A small image autoencoder, trained from scratch.
Model: 6.42M parameters, 64-pixel images, encoder norm layernorm, encoder activation quick_gelu, encoder patch size [8, 8], encoder layers 6, decoder activation relu.
Rows from block 0 of the decoder, named by matrix and row number. Each number is 128 + 32 x the weight over its row's rms, rounded and kept within 0 to 255. All counts start at 0. Numbers have three digits each. After the name is the row's rms in percent of the matrix's.
# conv: 3x3 conv (decoder.mid.0.conv.weight, 192x192x3x3), inputs 48-59, a 3x3 kernel for each
conv.39 109:108138183158142134171129177119145139129091151095111104136135131137138131140145135146156119142168153104085093128040089052165126104090084096138156084168128149064063096112163188086116117170147157159113122143143125091117131119135098089173168185144114115138100081162149191128143177140085158107188111201109158099099160156163101106
conv.40 134:161116177151186128146129162114183106183086152090159121136124129129117124135121128133130154138134119132098137118079160134114147107134112182142144096170120152123123117158174150141111136107173141086121105197133113090132160114160138168164150126147149177133146097148157179130130077151113197166127086096148190087149145124134103118
conv.41 117:107126149083073176126145135131102144096141111121102132125123123127126122126133126124116097129181156098136106138119108093157103112099138117113129106146124106138116151166146172066182123161118128091133123092123148113127125121108103029200122162152120125116154084162129140141184181129071106071145137160130094151085194151132132109
conv.42 118:115137118108148112105132129142128144135116153149098087134138135134134131127131128157172141151179154110100116148075143149184168116111112106141152065142124108031052125093140123054102180145175119147140125141153122104124112096114121121171158156158131110136137091161170156161090143100088087072158178144098119124116086129156123081
conv.43 088:082110188073164222123192177123100116128148085127110159131132128134133130130129123120135115148186162074113095142101138125143050095124159093125137152139136111201149134148135121103181139179123118109149142083135137114117117117109097112219185175167164114119130094123153143149146126092075084078136074154086074137177190151153136121
conv.44 120:117085179116163178110186119132121158094130084184149135135142133133142137123128129196164189142105129167155160134197112105077075148148112153107148120069118098155143090092112127199123099166076124116172121072131135154137060093149144173136085161128131127123159181113104078081183178128147072145105045152120094122145130129094169139
conv.45 099:081089133110075152120085103137197118172060121096073119140127123139114115139121117143164132092153131136183112094084078069180097115133138097120125071191137157220156067100111137133097119128068215115182162079146115108125115125101165078154080075101117148121122132130109129133194091099067128139157086161178073093079150153154149126
conv.46 100:082093132091141189095193119135100206124128095150103171119115114122117117125122122134142150111106133142141153130197106095086100127141156055117117126054142124196117109107094143180121094161084155104157141089136163133126100128120146141125104118113117124127153136104132106138142083090150129170123106122103068160143146125125135136
conv.47 128:107132074133097080109128144124177105140110079151112096126128123117122119118128125139158168142175202121128150153119121121117163124127102117134139122145161123130144105147045161106076132128126110084200127141083122146160104128090126087050136128144140182129152113169141146114135084192076121141127120101111113090126133168132130146
conv.48 089:075080198090156195121165158151122123142090125119103193121119120119118122121120123151141135128143147127155152102147135128145061124157150100098109158116084134231183105101130144157139099133098144117131139106126132121118122129153141145167141115101164136113168156105136149122133086103136161140111080116103070127160181121126122118
conv.49 086:089084164104179178090161164166150122098061115139151159118109115111099108119108117145141146126120133147151178117125118107138082122156070091109106139174119160171167092106095175183128136104102122122141117089122133122143138149101140152117113103115180147116159171128140095088145096131134149153071101119132061077141161173135151099
conv.50 083:080101200092153180149188158120116162113090160076136159124119129119118130126130136145160112161184170078082073108077146116164131122094139118156134130157094124095107113115169122081114146160131148131112136148151110114085096093108094107194188200150111109110110063109164151121157167127087138083158091128117112120141188153146092070
conv.51 108:140093126130131143123131134124125092154079163087104140126120134120115135123112128131133098110155103081155139100086165153105093101173121138165116129160081108238145163106143156098138140090157119133099106166122112071136164121112154118154137051120111121109115140138145168167088099191092217073130110062120132159107165095120140104
conv.52 095:094098183121158184137165099174125152174078113141107135123117127126115132125113124144151123140153128116143135094115117175154131120164156134153123185158149091206178163088136145125076126099068121164144099103165133102118144117152189132147168113087187116088166141095131120120104119124039166145156119112141105144171182128148137119
conv.53 109:063065200121198161124148133159176149104065164095158151138137141124119130120110125142156129089130100084090096176108186066160149116126154171101124115210162111117104091068115141142148126115124159179127133108106141131128126091120126140150149175144154108114138174171110125113165238168127123076132111149143135051130158151149139113
conv.54 098:080070162091162149152163124121101135129071165118104185129126130126125132129130135134152079148194121096151111135089155143170150114161162115158116123168113098185123131117169144070177130114150109116099107151097131116107122088132097101214174152116097108109104080160149163147116131132060187060175122108090095116119206119142107123
conv.55 105:116140198142157156114169136102070091060153081186142103139145129142144131137139132157158160145135143123161156144154063101095069133106068090123133091106140069128139096149109191174131153152120145069152111083150169134143087125148118151146131185139167160143159118125122111114156096104085019152096093169101098128127156131121161152
conv.56 090:123089191179173135123162169124144122044087135159113094125124122123123126117125129158136123146154133068138112161119129080143111163101116140108099107188153052127113134140109154160122132109148129130148102102126136151133101120162114161150181180165135141130161137135151134130164200183079026098164185148143148091125150179111146120
conv.57 084:166175139160138105135104129128176108104075093115137106093083093087075084096088096157162167153163170141143153141091137104155129108136097105186163055214176077071071114138133141140155148097152137132116134099130129120138122142149088103121135150168120161177087137183090088122168119160101085109123162149146158081101121175104160150
conv.58 085:137124119187188087184146112046109112113080164146149130135137139133130131135132134144125117132130119119127133140093144134164140134122117109109102122184158108092162184159134165095123171109150126123122136179140135094113163153144166125119169114088117115121119119167123115094084146202098195088119098089107119123132157139131088119
conv.59 098:110148174134207143166184128166121143120117101179117175134126121137129126131129127156129136156117125131146110205188136114134114141152174096094129109128146121148109092111104160183114153144109111151135061077137146137124109139160129182131155170145147114142197129112113110116158176119046032164102159165111088105162117142101140130
conv.60 114:123125187201186096136096100101196104134118162121174150141134141131121134127113134167170172107092080127095119117114131082087137130109112165110140084166121127051103100102115141157082117073138153152139129147123128123134110110165173194151142151139107133136115127136103118111174190211130112189133152142159193079124089125118149121
conv.61 109:145123154159139120117167118171103175096131110173081134115129127120139142109122123152152114143145112127160121074131101189086167122136138184115124225096121072183167165108140158147096113133116145135130070140130158103116133121168179164127188139087160125111171128097121150147142121099024130184157176075136091157152193091132149129
conv.62 095:109102130122107143140174134144061142128184152122046124134160128167191168135168137151154149159155153132156134085177121167088147109091146139099104222058107129176162157095151109080103108160150129132124128165157123119099103085115151113149151132097134100105173088096164168144092158138119135120155111070083081190166184096143099124
conv.63 091:103120193105179176172167159120104138100119135116118140137140135137142138132137131138169112157196145090111092180075155120124119107118134130133176082153106085125082116114167126071187130144167145126134156136118136122127094083135084114210175181171130107125114078160147167170195198148077098069163118153102111127135190131112111136
conv.64 083:100106148107209151160167161108171113125066170142152145139125154120108136140131148137137138159166124092113132167110177119136083107149119104156122024185100114110132087127094109156139201118138113147114152113137146116121107109118062196180176165151145145146098144157149108098166150179107103058067093161094142054138159156078119097
conv.65 102:078100160092168165138176117168098095100113108134136166118123128118126133120126128130124080118163118081120102113141167163120085146170169125143145212116109096192182121138150165124112102129094139112108108114165145113112088108103119140191158145111144126110155084094136126125161081174040159113141089170104061163122189099171110145
conv.66 100:112126168139143116151153104113092125128160136156110103143154143161171159152161148167177145175193162140149133127081116153122145124107117152126133164121138132120124157108170131057135124133172119113117109162130133114126108086141118082170150145141133125132135081128150148149114154125058086067166158108109116142149192129148130144
conv.67 092:094111147137188161127166114123127149088094078147135133128123118124117115125120120139124149108083114147143169093213118085111088120161103077074109146090152137172153115147110152213141122161077151098148143061119150116137140170158177191111116113075126122114159157123128093097141105141177100201109057140144096109177111153133129143
conv.68 119:105157145161147120142133141111098119108152086161117083131137134133137130129134129114154137126163144091126111189125125090108128121089060097137159043139160095080086150137117166104104158134146118108148139100124142128135097096117117121156169155167150114130106072126131106116161203173069039116151164177125137116097089159115153148
conv.69 089:135129110189165095129172104161067148112173108152079094131161141152179162116152129169142158140103111164185188066178106164069129152114150185091104205047111111174176158103125119190115117164102141138160096125108132135123140111177171191092141117063156106110165137103145143149095160130139091204151135073133138171163108089123142161
conv.70 066:127117134170183123167173126114074122125150136116091108166182164186199182168183165161155151165137134174179171100164133121094144130132167135093106173072098157175175155114154123146148133174152114111123119127107128114115133099152166168145136121080146102110156112109166173140062136126132108112153067058083101154183150110151129137
conv.71 124:136080156122160121134158083155075182145108144093109160124129127129135133125129128160166144156147127121172147057188143169054162141150106124108115140068154106186102131096161130141148145129141142117093119175093110092131146102128129120117117087122114118136142110120166127154119128156149193077104092062147086129125128092093116143
conv.72 067:178121089065067174072075148108134108165112121127161081137135139136116117143115117117115165120126167175089092121139161117115112099095142109105109124144135205190153123186126127132144155132153120122122106124148105132103187146082129082074096087164137139109138144141136126168140053105146143074052086140181132150118102112148178105
conv.73 095:135170116122110118129110193111151127139141143130131163139133135132125122135134134115104139080090112179111130190115175133117113151118105138129152087127102193106125110155155135130166129141177115104096143136108116152141116128108109123124077141150139145170140105152127145131094066059249127106077102086107167129110028108139114124
conv.74 112:117175137107125143117111173075109117098157128124139144141141127130132115139136124105106148110111142120077106220164120051159121106092144061102141038115144124032099078174137136152134150171116132111132177064131143183128075139113059117112096202160098121134097116139105110108185134091186033137101114172107141144074073155112110115
conv.75 091:116124144108085190115113148131119122153205079107107171129127115135128109132126116096094166101081152147097107095166109170115165109118160115077120177021165146141089152136110098127110117162117132084148114146145124117098139128117162107108132110163122117106160097108133116141065054095202208173144093150117082165173085102173117146
conv.76 083:187167110132091065107067075125189111134101108145177127096084093087075082097086094117113129109105128116100117134087137125174129138138086116185169068198162084070070108135118118134120136088110130133122137110135125138143130158126089103114098131149111173183081141179088077104167114140133113128100153145136154089077093145105147135
conv.77 101:213178088157078146112075155118139062140142126112111150138139131130130117124124116106097170119120141163110120144126120139138101124134102181096130142108128099068075167153155125114150130136102076141116115127133105136134144127103156102126111116177146117145136154137066122111053159098175186125119149156113138178114076132104117127
conv.78 095:167167114140147068123132112115150115115199112113114114121125124124132129124132129131115151138112122176141156146086101168082174107077133155134136093089149137086159138133135118122098124091147136122131123137127156131121133122133112159069103080119131140142121059119127115162114133098162070181118191048097176125130066112125138146
conv.79 094:168138146153099083162081134120140070151128168105136138138137141130130135132132136122098113148138115098081095131057137184170154106085099196126139133201141116026081164161167115091138158121166107145080156162142098129106155122135089088139162153163166141132080113147132149146107166138112140103147162134149185084109113125111093109
conv.80 083:110096117077077158061083132137155107161087116126158165121104116104087101121103115098092136083076119151101121131168127130145079126150112093105110119163119144147105099142070124189099127120077121118147140106134143148135157165100135118090094093107128146114140177128110084087152085124203180182074100167142085105133104129140148123
conv.81 079:144160095144046094108124129140090110134214090124092120128143125142156135120136117138107126092077122146108124090137076144098171152118151163104130194061138142110108143124202135088137104150124162134116111137134113139116103127143173110119090125141119116129158108124144149143127159119144141168170174146133110181091073094142123132
conv.82 097:228123109099063119092064152185136100119165129076086148119111114135128130150135134091134172110139157191121108118105124154125127108133162139143148116105102159164127121135114102109134091119126132121112095119122122132097219115082122098107112090168100167144104121109131154151174102076184161130129148139188169128161133117169110160
conv.83 104:178151092157076131192086160056173129176116146003137130141124130133109116145120128113105158090113128211120112120087140161119143106123141112131127107138123195152112131161160101115134135123138118114105147161133085132127167143114139096097103105150088123136083126124118131148100071136255223134125116131112176145106094124086134133
conv.84 116:167169133103079136093112163180156093205104117122116133127126131124115124126125131094076157130114141188128107065195147159175162134116128173135110155127142152148124121203118090143149126154157179102107140110118150144106106178164117105100117137159113167133144170133136139128165082072156155147072127167189165128125127108120128158
conv.85 117:147136075125063064135089122140140109156135141096124122129117137126112130139123130121086122120110114148071095065049129178157181126158126166160120188144138159122116143159150125082126129121134142108124123154111133106121165149122134106111149103137126146116109088124152155120109033099149246133145138140129128152131129105137125143
conv.86 097:141107113067086135083124131139117143177129137138153130120117121120114117122117123139103124093074091169115144071159133160123122145133150135110105183099088161173156112106117074138146078116103133129109145160113144150136133156154155143107077096086111139122147158121116123094113084106242255208095119100114092134149137113145137136
conv.87 061:186136091067085117058082107160155110175121113094146139154125131131107115144116123088127158135150151178112085155129160124116156123109125120122128143158148194141119176142125117126132112117102107114109108122090138146125239104085097077085092104153183121117196115140145130161097079102150119095125164157190124141161106105166137123
conv.88 087:186085016153008067142050124146187110151174123096112118140138136143137132136129126116099139119102137130094117159124120149169142147110137202155148105128128121091118119113110053085085093137124123164164113137133109148104127104088135104101115130135103142147126153156116149112133155091150127093176131154174205157100080105132152159
conv.89 092:146164121107128113147141127091193148150127085171158103132118122128113114141128129148092138113067095142103147160135136118161147118136139105109115093086117152070142086151110090173169165153096130101149177113125162141126113182191142196150139129092103160140110132131114087087145094098187163222090105163136169084133080142109093162
conv.90 098:210144151103075173118111158127087126171155098107078171117144108142163116129143111122124142127140148129119125131090074191097122123143117157085150172037158107126083206102147094077158127167104104155118099180145128115143150122156141085135139134189130110151117083148121108113091136058147249121122114147071101172134136093148109168
conv.91 104:254121128085062136085066155180113116138127113106132135139130122142115111158115111112143160135138136161114079113159143155112096126110144163143146149124109201167128139132128106113139119127135093116142112114131103128120151101112122103111108097144110124133144109123148125146138108100155143134110140165199210197176106132202150097
conv.92 081:152125104096046112125091154127136096187114167084083121126129132126131131131138134116136109124177160117097079111038134207179175106068164148140150120160120117084105151103148109031104134110156106140104128182151099138084152098084091050121148119152118131135108063143129153164087135108114222069128188110134128136113147117126116111
conv.93 088:117103071127129110152166131141076151160208167134092140157173157179193177161179160098091098107081084124111116126168131175083158132105172165079089197044085164154152163106126088101112115155121111133115128164123131134123151111133169156108145118077138091099173092093180176126078159136163160153142124112127113168158092081149096121
conv.94 113:161175141181126121109083133157158138159167132163179121135132132138129129127112120125121172111060120177124124149173113178083101180119137139114129151100139170095127125111086107194069145100095134165136130128167110160123130152140182195092115105148161147142140159100121069118106146123145052176062140165140171107145036111115151139
conv.95 093:168171082160068067129080175096187132139078128077176089128116130119106122136133150131088136114063107157124132115124119143145141138083153175161128098163116183066122110167131100168116116094178132138135127098102113147097135167139153157074110092133109171147111148111135128110140073111168084161159186103168194120101026141127148111
conv.96 098:105108147142160118150116088079177116187092187129121138133119144123114137132127140139134150109117107102110131145114173127168171143109107133160097078192139125114114103124111113112115188091134129105114156163141117133143128139132111163172131126103149168141098132136131133111104076153135177108098180142103146047092127123096122128
conv.97 112:173124116134116114136125136138109120165081167080110116125133143126136148122128139136126147132120121168120158055131118197122176103171133150128118176117081123129131169104147125097137111116165133148101109206113102078112188131127171115126141104116121130134137138133124161139089088119150255128157126092131119151131157095166104118
conv.98 168:129168129124132133128139133128117108137143144098121140129128125131132131130133132116089087148157149123162112081101081127141143134116140167166163128167161129165161189245181120111132148097125120118071163150144086133105128137103115099111118094132162136139102105126133119151145152205104100093102105113174187174131144175133122133
conv.99 094:187153084185140038165143082047106136178180152151116108137149138153160148143148139126105121101076086142129157121161132137067126132131111155104116095071113136133156182114128133128113151119117117130129119175095099141140159154165184187130137088086108112127114087114130130122083145160126165180126157091151165194133080082116124161
conv.100 067:151143122135125093131097139118191118147050145105183108123102126108088108127111132138135127120120137116099138161081174106203099154108103126206137073222132137062086091125107119145136154091127127144127150095153098140135129150118093148127145175155093166155093163154119122129157107156139103078068133150144179095102123144138164113
conv.101 140:161102100167131081140106103095158116131093162058166102129118135118112134129121137157112143138116098185122180048091122160122146127181120153155121171144102163140149124113137083119097145106143111131113118177114087089136145150136148152086091060092112133128095144111162163132092045145156200127092055080144139111156120094109115128
conv.102 114:122151140141094134118111146132117126117194096149102108127141130138148134130137122123118150159129149121168141145150119086096130135083113142114131073116165124123142138127116132124110114134124099129137153085125137150113092090112111111107088136143167134136121112123137111154158216123082011094129147149094142096114069112131177134
conv.103 059:127127168110126202111082172120191126150117109110158146148141130153143129143136121116130150121134142149140107158129130138127127109127120093114159095123164160167127120125098123151123134096104173114167146096120111152139137130120139115149122124147155132122146110125142105123155069127056068125071122205097117102062143143159136111
conv.104 067:151137134118092131111080132145167122109061131137170152087074092078062079094080097132144144140154151120117128105088146134197095117128088108214158096213144064109081102136120126117156134097142138136118137104133135125126116137103070082141128154159126196179077178179083104110172086126120165078109141129115108098088175153125148093
conv.105 110:145152094121122105133111176110179084144099198125174086129115154111104151122117152131098131131139133122111168154087157107177117122151076143184079106234080129125164125219086148106130154113147107106117143116126150125154132177134091142138152164121146178100133165142126175092150070189091151134105119142144182106101163149120151131
conv.106 106:100116137136064162092113151172092090058201093183109129117148129120155135109142130099123126088120152104141095124179116083115073161098104159093131151079119128108114146130132168105151077163102146096132168063159142140097097097089161063169075141172183143131185104135161107144107180133162057090142106205151085124123130156152125122
conv.107 102:150151091118102115104117167126164117136033118120191126124113122117108120142140147137114147120094120173158151113165111111170107154116094127144112108147109200046112114138094148181124149080115132132165123095123114171145133157132130124073115097137125154137130154111133070072104099160147162180080147149139144112099065186152178119
conv.108 087:092063138101121153137158149153081142144163154156083132160183154185205176151173141124127130130127129134142141105170117162099114131115154153071089213054093168188178150091125113111126125156140122133115127145130134134114116090113164121125150114095152086091190119096179171129075138119146157123121087092111082154167151092159115123
conv.109 092:148157086161119093098119141082146141143108124143145091129121130127120131132126137144121168118085120196132171031169134110143110118165078125156122134143093170146169102193119103207132116135156154112139125119121105117144132158120169196072099094117107169151128185132129152137137064105212135206104108077144173131155055133140136131
conv.110 114:144184075117071121138152136120048135106196053151089110109127110137156132131149124142116139148108154140141129168185087113096094113119128080126134104043120119139123144151098147125108119163112129115128127073157143157124087140112138145140121136147116128142128088099130104127128138078086051160133160155089078173143104143116150140
conv.111 171:119124102145101076127110098149153132134134135124130144129129127129133125128130127132129090153129069117119093102118179127162160144152218159128087143141112104112130138113151087104233117135211159148089156145110133126103117118190112136195169160176129126166119132181135146159141143092145149139158135110173142095139135145135123139
conv.112 103:113129154120094125131126132127093122133219131115075131147149136147145134105101103129117104137155153080078090108111081159109120035146125145116133160101134064179123165145183107078134150196114144108103119156148143060113121104122144110187163186127105093102146089131129215184134152140106103074143107138120131196151159081110091152
conv.113 081:127142143120138122138127140157148107110113171130145106132141148136144152135143145136148112140169104069093095121069179161152144099100168181170149118204115064074111134132164114072186171117169113143087139127111134119110096082086093117195188180164130134127079105144121137166165147124059109059181186138112151109094184102115124118
conv.114 068:113110144085086165076100159158158130117062111136131146084057086066041071096074099116126143095109131143132131162162101119157087138153130077163112083192125145147126094130092157168115138107100151136153125087150143148137133166124099103113086099131117171124109164122094084088152097118161184189098133146137103096101140151133139092
conv.115 122:156136113163138116091113138153095112098168103135112128133139131132135131121118120129097118113078086196213181091160134171053098118163141146101115143098145127224164125100112090178124123077113136166113103112122108143138131128119163180084071019107138132138134162099119104153146154160193078139095165093152133111161058103083180148
conv.116 100:083086121119107160141095093106153089148078112137142181133139144123119124122114119123119139090116162100137109049143136172133111114128176119101114157144140089131150136124111126170110153104098145085116156091139149157130139144108161107087165123119152149103149188131106090110036001097159168155118112164131084105121136132187128105
conv.117 101:098128166095091169145138132136073206156114188124127130126127131133130135131126127124131095127178091119127135110123137162117138117147098117131122153086136089183144152107147127066159128148090141104133136173122145092146108111149114064193133121089149109123101090111110133115117119107106224022118095146088093216088189046160095157
conv.118 085:097162126164184105128125121107160094120139102113159111168150142140118115132115114131101159122092106151139165134147112090121134128136094098098113128211186164115086109140110141166127147096113131138144152092112117145157127143152142150083112078139122096116152140165134094107138124122129034126137172139178181074130033102130143152
conv.119 089:173152095162104041147090125120139108128128175138145107134133139135134138142141141143133126149139127121109125153039164139143156158063096156168137093183120141032126137128141133075124163105204102159092113157141113152130112111127090114081157141146124152167100108159131143166137178129083104101139244077104166079117106137128141115
conv.120 107:112089183138180161164162033137108152113198110122067161134138133138145135118119115144135129144121134112122120132143177109075103092151099103094134160078123043203168097108135133130141083149090133120135131155132166113103132123147154159190123151083144130125143101138099160179171131143152183155183072166124094127167184093110081172
conv.121 123:122108154072079166113123132151145121168080180122083155128124137124127136131134139127163098127186164100120095124062148147176133127102155101167158124169096108131132115118153139043148140128143129156118122185159106118085144107094083051166132150134105155135108087162125180143152142162106243065135109099118112141089202140147093103
conv.122 086:122119184141086166170114136127167132114051138071116149137124139122114132157152151145171169093138133122125094105096079090169070157094160148146163075156055176087111120120129137130152151145086147122163139081152093129117094100100151106168142142121132134110100127123122113080158106096126158134102092187116134125110146168114097114
conv.123 077:132126117105073135137157130120075131137173125128071149126143106164186155146171137124125125164181165117147117092126052139138122135095164118125110182086123127122088169155168120059113119135143110063107098158140096126139135115120104054126149141121118117126133076104151158107079108113066127093181156103090100162155195152131117117
conv.124 072:134144135181177102149135181082176107108058136105163154142124131125110121134127138164132166126081089160122152160158187057166127147163062115126114053193106156062076092146127144190140154125165121119132138107108119140139112149140135207113128149155078131125139167146131124090149105146142078178100148121176188064104042150120155120
conv.125 090:145152085192144048173161085084086148155197139112107091160175158175191173158173152133119125151124126159148152127154123133077171121095148160094114148062140138118155166114159098076111141157141095140121132181111107132136126114140160145114146108095129096114156077116163149143107194160097095097153133080104140165158088085125113158
conv.126 100:125109106159136104115143112171084125126165096205118128096134125128165153104130124116137144151138125125135128160169109174082109114117113187099120182058116111113093175112120137141129085158105032127141090120118102120143129083142159179137187160141204133134162113119135108105048182112096064152148172165076161137177116130134147142
conv.127 071:105110138109152150112178139142091108115141113144105126143150128153163141137145126131126152124119145151151162070177106157098097131119138081059095195039087167198177141126125129166103126164118158092153128119131131121115127125120165157120121100063134100096174108092168136110096072120164142166136085144083056152163154122144095138
conv.128 121:139135098145103084120084140117154082106094179171176131128130151116121149120123151146126165128106146147131157179168169099136111138104089105144119073193081122072112081152084138185109135102174144140141147091113153167162115135112112178074118143188129157152098189132078104123173146165128048135089162089130156080113109206091151121
conv.129 106:124137143166111121148108166124165158123106155175183098115110130114112144116109138140152158109101140148142180168189140095131137167152117102123087087156073109112161110106096104187107131120117148134149176063111147150144107144154147162086120137116121135113101201097091094093184142150131066113097187178143152093093106148093160126
conv.130 067:094130218153189175143178170165165095096082142129138144165156161138134149135133146148159140148181148112137130129086114117147114125133102106116137146219122071138089097060166139122110151112107136169121144105125138136160113081143085116144152171141151099121136165140117118091178245084087093108093144179136142065130164138123143111
conv.131 137:091137180089113210099143149143082149095167078164107113128142122136154129124139121127152118105116151109145126186167106093119069120073125090101130077077135077134133125090125140145169131172110117162148141062135138163120086103141110120164102162161123102128132139124089070117159215093116052117107138178113104127102131148096155136
conv.132 081:104090179073113187097152164166129116152127111154123151121115128120117128128126135147158154172173178132160124148135113103143046118099128090139122116135116144183151094101106112121121127136108145122140152091167142156117113100075075087147135153160144134120115112098124101111169135102087094108085114186119074111144182167152138113
conv.133 065:141126098201153096174168121106090109148181154122071090145167143169191169142169145123102133116093115186166158118170099125064116139100123127072097148042092157165164140126118132153097123143139120121139119136123104128130168159180185169098120090075133100108149091099164143152081133194167121152115118101135115167153088093122103143
conv.134 091:144106106107097119119141116147123132161112153076092152123125131126133137127129133130133138130126123139147118084166135137084121135148179107107109174077089147212114136098084104133105107111119144119137131148101097109126156142131139119062113076119103107120118140101126131139097093186138200088125140111132088144138157113115121136
conv.135 109:150184080196194045145176066100075159086192072174128085127143129139145132127133123150107142154081103184139178106192149131071161130130116136093113145069167110106140147173108124193103123162118111111139119117101142137138131161173157209068129139094133116130135110129128096144102144139164036208131152117115145140175068133097139182
conv.136 110:113130132148134102142147137128117136116176129119114095143157147153169156140154141151166139155170135118129112151102149134088183132092139144133148108114139076092070134081163122056133120125175132155126129149117125124112092066120127107159160170175112088124132072125133143175148208148069060063179180113104168144108106110123132153
conv.137 074:095085119066068165080133138143119148136095155102044120126127129125127132135137138141153138112147166114120108089137153108156126098094158103134141127085086137142148107122152126103106107184149164127130132132134132122097103114065115096140112137102131142127122134123153175158157126124159191103142072101109086124132181177134102101
conv.138 082:116170119139143049161164132145177131080081108137121013138115117138116119166147147126110139106090131120130144149134129125203141099143092117148145081169134123098105144166116164149125154144172122125156124117125127094121156160141153108101169127140164141153137086126172159147113089143140109154135159164123121106114072153154095124
conv.139 107:127072204116129237129096141145078113105114142151131148130127141124116140142115130109119137102064087142104091124158147104140123111115173114134118112129111212145112115136154143166151110132137115062096134081140142108110188113105146179187112089164152142109125147106136101144113132132150103138116124148139093139140113108151126099
conv.140 080:170168140134124115125097122104168102121063098131175116091080091085073083096087096135142146132135144126114131139092134126193094106145078092191152045206152070076059109149125136141143146101124130119121135099135135116139127158136086122144123157158113179180082150180087086095168104156102128120111139166123146078088148169104156132
conv.141 072:118124137103153146067155136125108155155128126150077171130136125139147139130135126141131150117108114139159172052169110157083095122150161146081095174050098140181171158124127128167139128127108131120154100135131138113126146137153183179097107082070164120119164127116150139152111047096141176202140129062129109127157169117145120131
conv.142 131:107114128097086179095120113195077183118160103154111123125130129137131132137127127162136125145127132137167142082170111167135097122119131151109115201105140076179152122110118079145134088139078165158138161070145132140134120128174162125121152099111146110127131158092108072117157154114101118174150144131180077165163192128122130148
conv.143 110:127108146062206158121174105065134122153096144098175164137123129131118110137137131145121129148090111153134139121128168078149080190114136080145113075123115176116132102137124079181159118133098129126147181110123138197116113147131073170136053155091087141145083127136109095070129099123179114099093051151115140088124124173112134116
conv.144 128:132108116120119132114128133155138087156052173107139164131105119109086104122108119128110119144160126107113126078104147171189128083128116162148118192202123116150107158112131113094136137104168089168094078147125111125098191122096105061106171105125129136126150149167144146147074064126105218062143139077160104101138175118154124098
conv.145 081:148156133154128123145133129082143139159087128136161142114103109109097105121111119121096127100078114138106157112186121130180101134174066113125105122107112167145137158188115156177100138165093129085124129114132129092135167187156176174083121095075132159131148155133129119091061068143192209197083043098119123118147089119140095134
conv.146 113:098115135102120163094155146143104121175195132134084175124140130133146137094103101149135134152141150138185199153124145159081132108192148103093111160068142099163139132110149095083131108137124118130123146179143157131126112114102146120117087119135151114110166133136111150169100107128170199140132127106072069152142147078088161207
conv.147 082:128113141062070150107131108155084167158196112116084112106130107138160128113130105120129117161174172126142143109125098201090137111126157122111142203044139097197165155098140093065116119149103132126120139165176126129119128119144100078147149118096138122137138083103139149168114154102119197103117102148076078188165214092129112157
conv.148 080:104106126141145132146172125121069158131193130125078127153176145180201171150175141135127135135112126136146147119170110138068151132105166148077101225046129162179174149104163123150126125165122130123123128150112133125117117106151173153104139121086138089097183097095172162134090154113137092138151105098116096167175110099147115154
conv.149 083:146174117136125070135109121104191144147112117105162102112095107101083094112096107138143156129139136133123140169073121118176153124143134154185155081222170127092095114120141111108136144079148136139144129103140123114142116138146092102102121140163102139162094120171106106135157152099107085111129156121167217098101082157114163150
conv.150 098:113094195118079156146098164141096130093168145153129153114131120134154130124138116130170168112112132110108135161176102155094147134091121139102103125062137073057071121085155104109164146177129153158147141143108140117126109070140113114120141143202104116152132124144119102146154222102192086068081120146071182140144085102108117112
conv.151 111:095144218117177144117113166130208090126063135106162170161141152110078099125091112123117144098122118111088111174070150067159147120136139165090129106227158159104107094142150146164138135126132133136136140099101146139132135134130110126130123157156155138094147152179126111107184119162120111116111095163176175063098104150152152129
conv.152 120:149133145107150123126154162170087138087148087167172132121130120124134126118124118153107123177121121142108132173203162110133109138137105155103119152109142111106094126096090117177163125165111100173114111062104163160155101100159076148111148175180153122144153141122127095088137240111080029118143149173155167088158121156125149146
conv.153 121:153109170167185080153128135112183092148098158123169085129125136123118129120112126155136183136084088179102144079117140169095130118175099133135124142115112169130123110094116083163079140094133118140160139169102111127143150150182166204102140099101136135115111163097138133097099063137185175194115139145110168086161074105113132134
conv.154 053:133116147090045185080112174155117125098130109143122133126135124137145135125133125134137132124143152148137134154167192155164133145157124171133162201040058145170142118121136132106136099142152164138112108116126159122141104111096139096125115132158149129133190151111139153140177079140152208174084099049134067148126164154131124113
conv.155 119:084105173142107188156115174120101125113108135126135144126108119116098109123102110093167101117167157083079089207098097038184130120100107051149125051181125115069081111092139158085130118141111115125152149074145181123127142097117096089176166189188114104098104116139098117089128142092106106107192151217101090140090162151142133096
conv.156 128:169170135172167079140121102098154135102165083149144114126127126127128123121119112147107164129071101169131174141179110081099102117140129112116127058103159124095135093141099126213138151168108131135155139060106143155150136153163139207103115127125117138141107145124115087118146169112173014193114150167139175099136054128100155162
conv.157 080:159153104128117091137084127098204116167058134102179121109085101094067083111087103125106133117104117123088128172097168092212115112159093112190153060233142140101112083160105116151138143098117119130132139095131118113132130172107088112103116134137105167162087166171113125115161054101117133127103112140147172082097107172106139095
conv.158 118:142107040162088000141102107118160101105112158098141128132118129123114125128115124128110122136113074139118138097094134173079195132142166149144127151166116133137150147140134129129112162096193117119099119150113120111129142120107132149063144093122116142132121128149149145142137103168121138107098149057145146066141101157085137127
conv.159 074:132142148122112164103102160140177126103057132169148177097076101075054083098080105123121138102109123141121124111147145091156083133155094091151120115195090141131115110143112164177153131111124135102124125079136136126132145174116139154151119124149156183122118194142104097098148057112155176143100130139140079089128159171138137091
conv.160 104:174163096176124046163136090099072149135191150119118067130141136145156148137145138144138120152133118125124118121134141169103196116086155180156140158099130094103121166108179104057114131131189115132112125168130117123115109094133139135138155150134107112137101075113138152173109207136069070092192178090096176161133123094115117133
conv.161 066:085105151075099160065074138096186127111063090109171125140115139108089108125108124137138140118154154093081098114132113114166144098152194087169128090197172080084064109173147133148152133135136170094107156073095166131110080100082074073148152172178108147139125161181119113150197089104116104087147103167142106102103159139140140113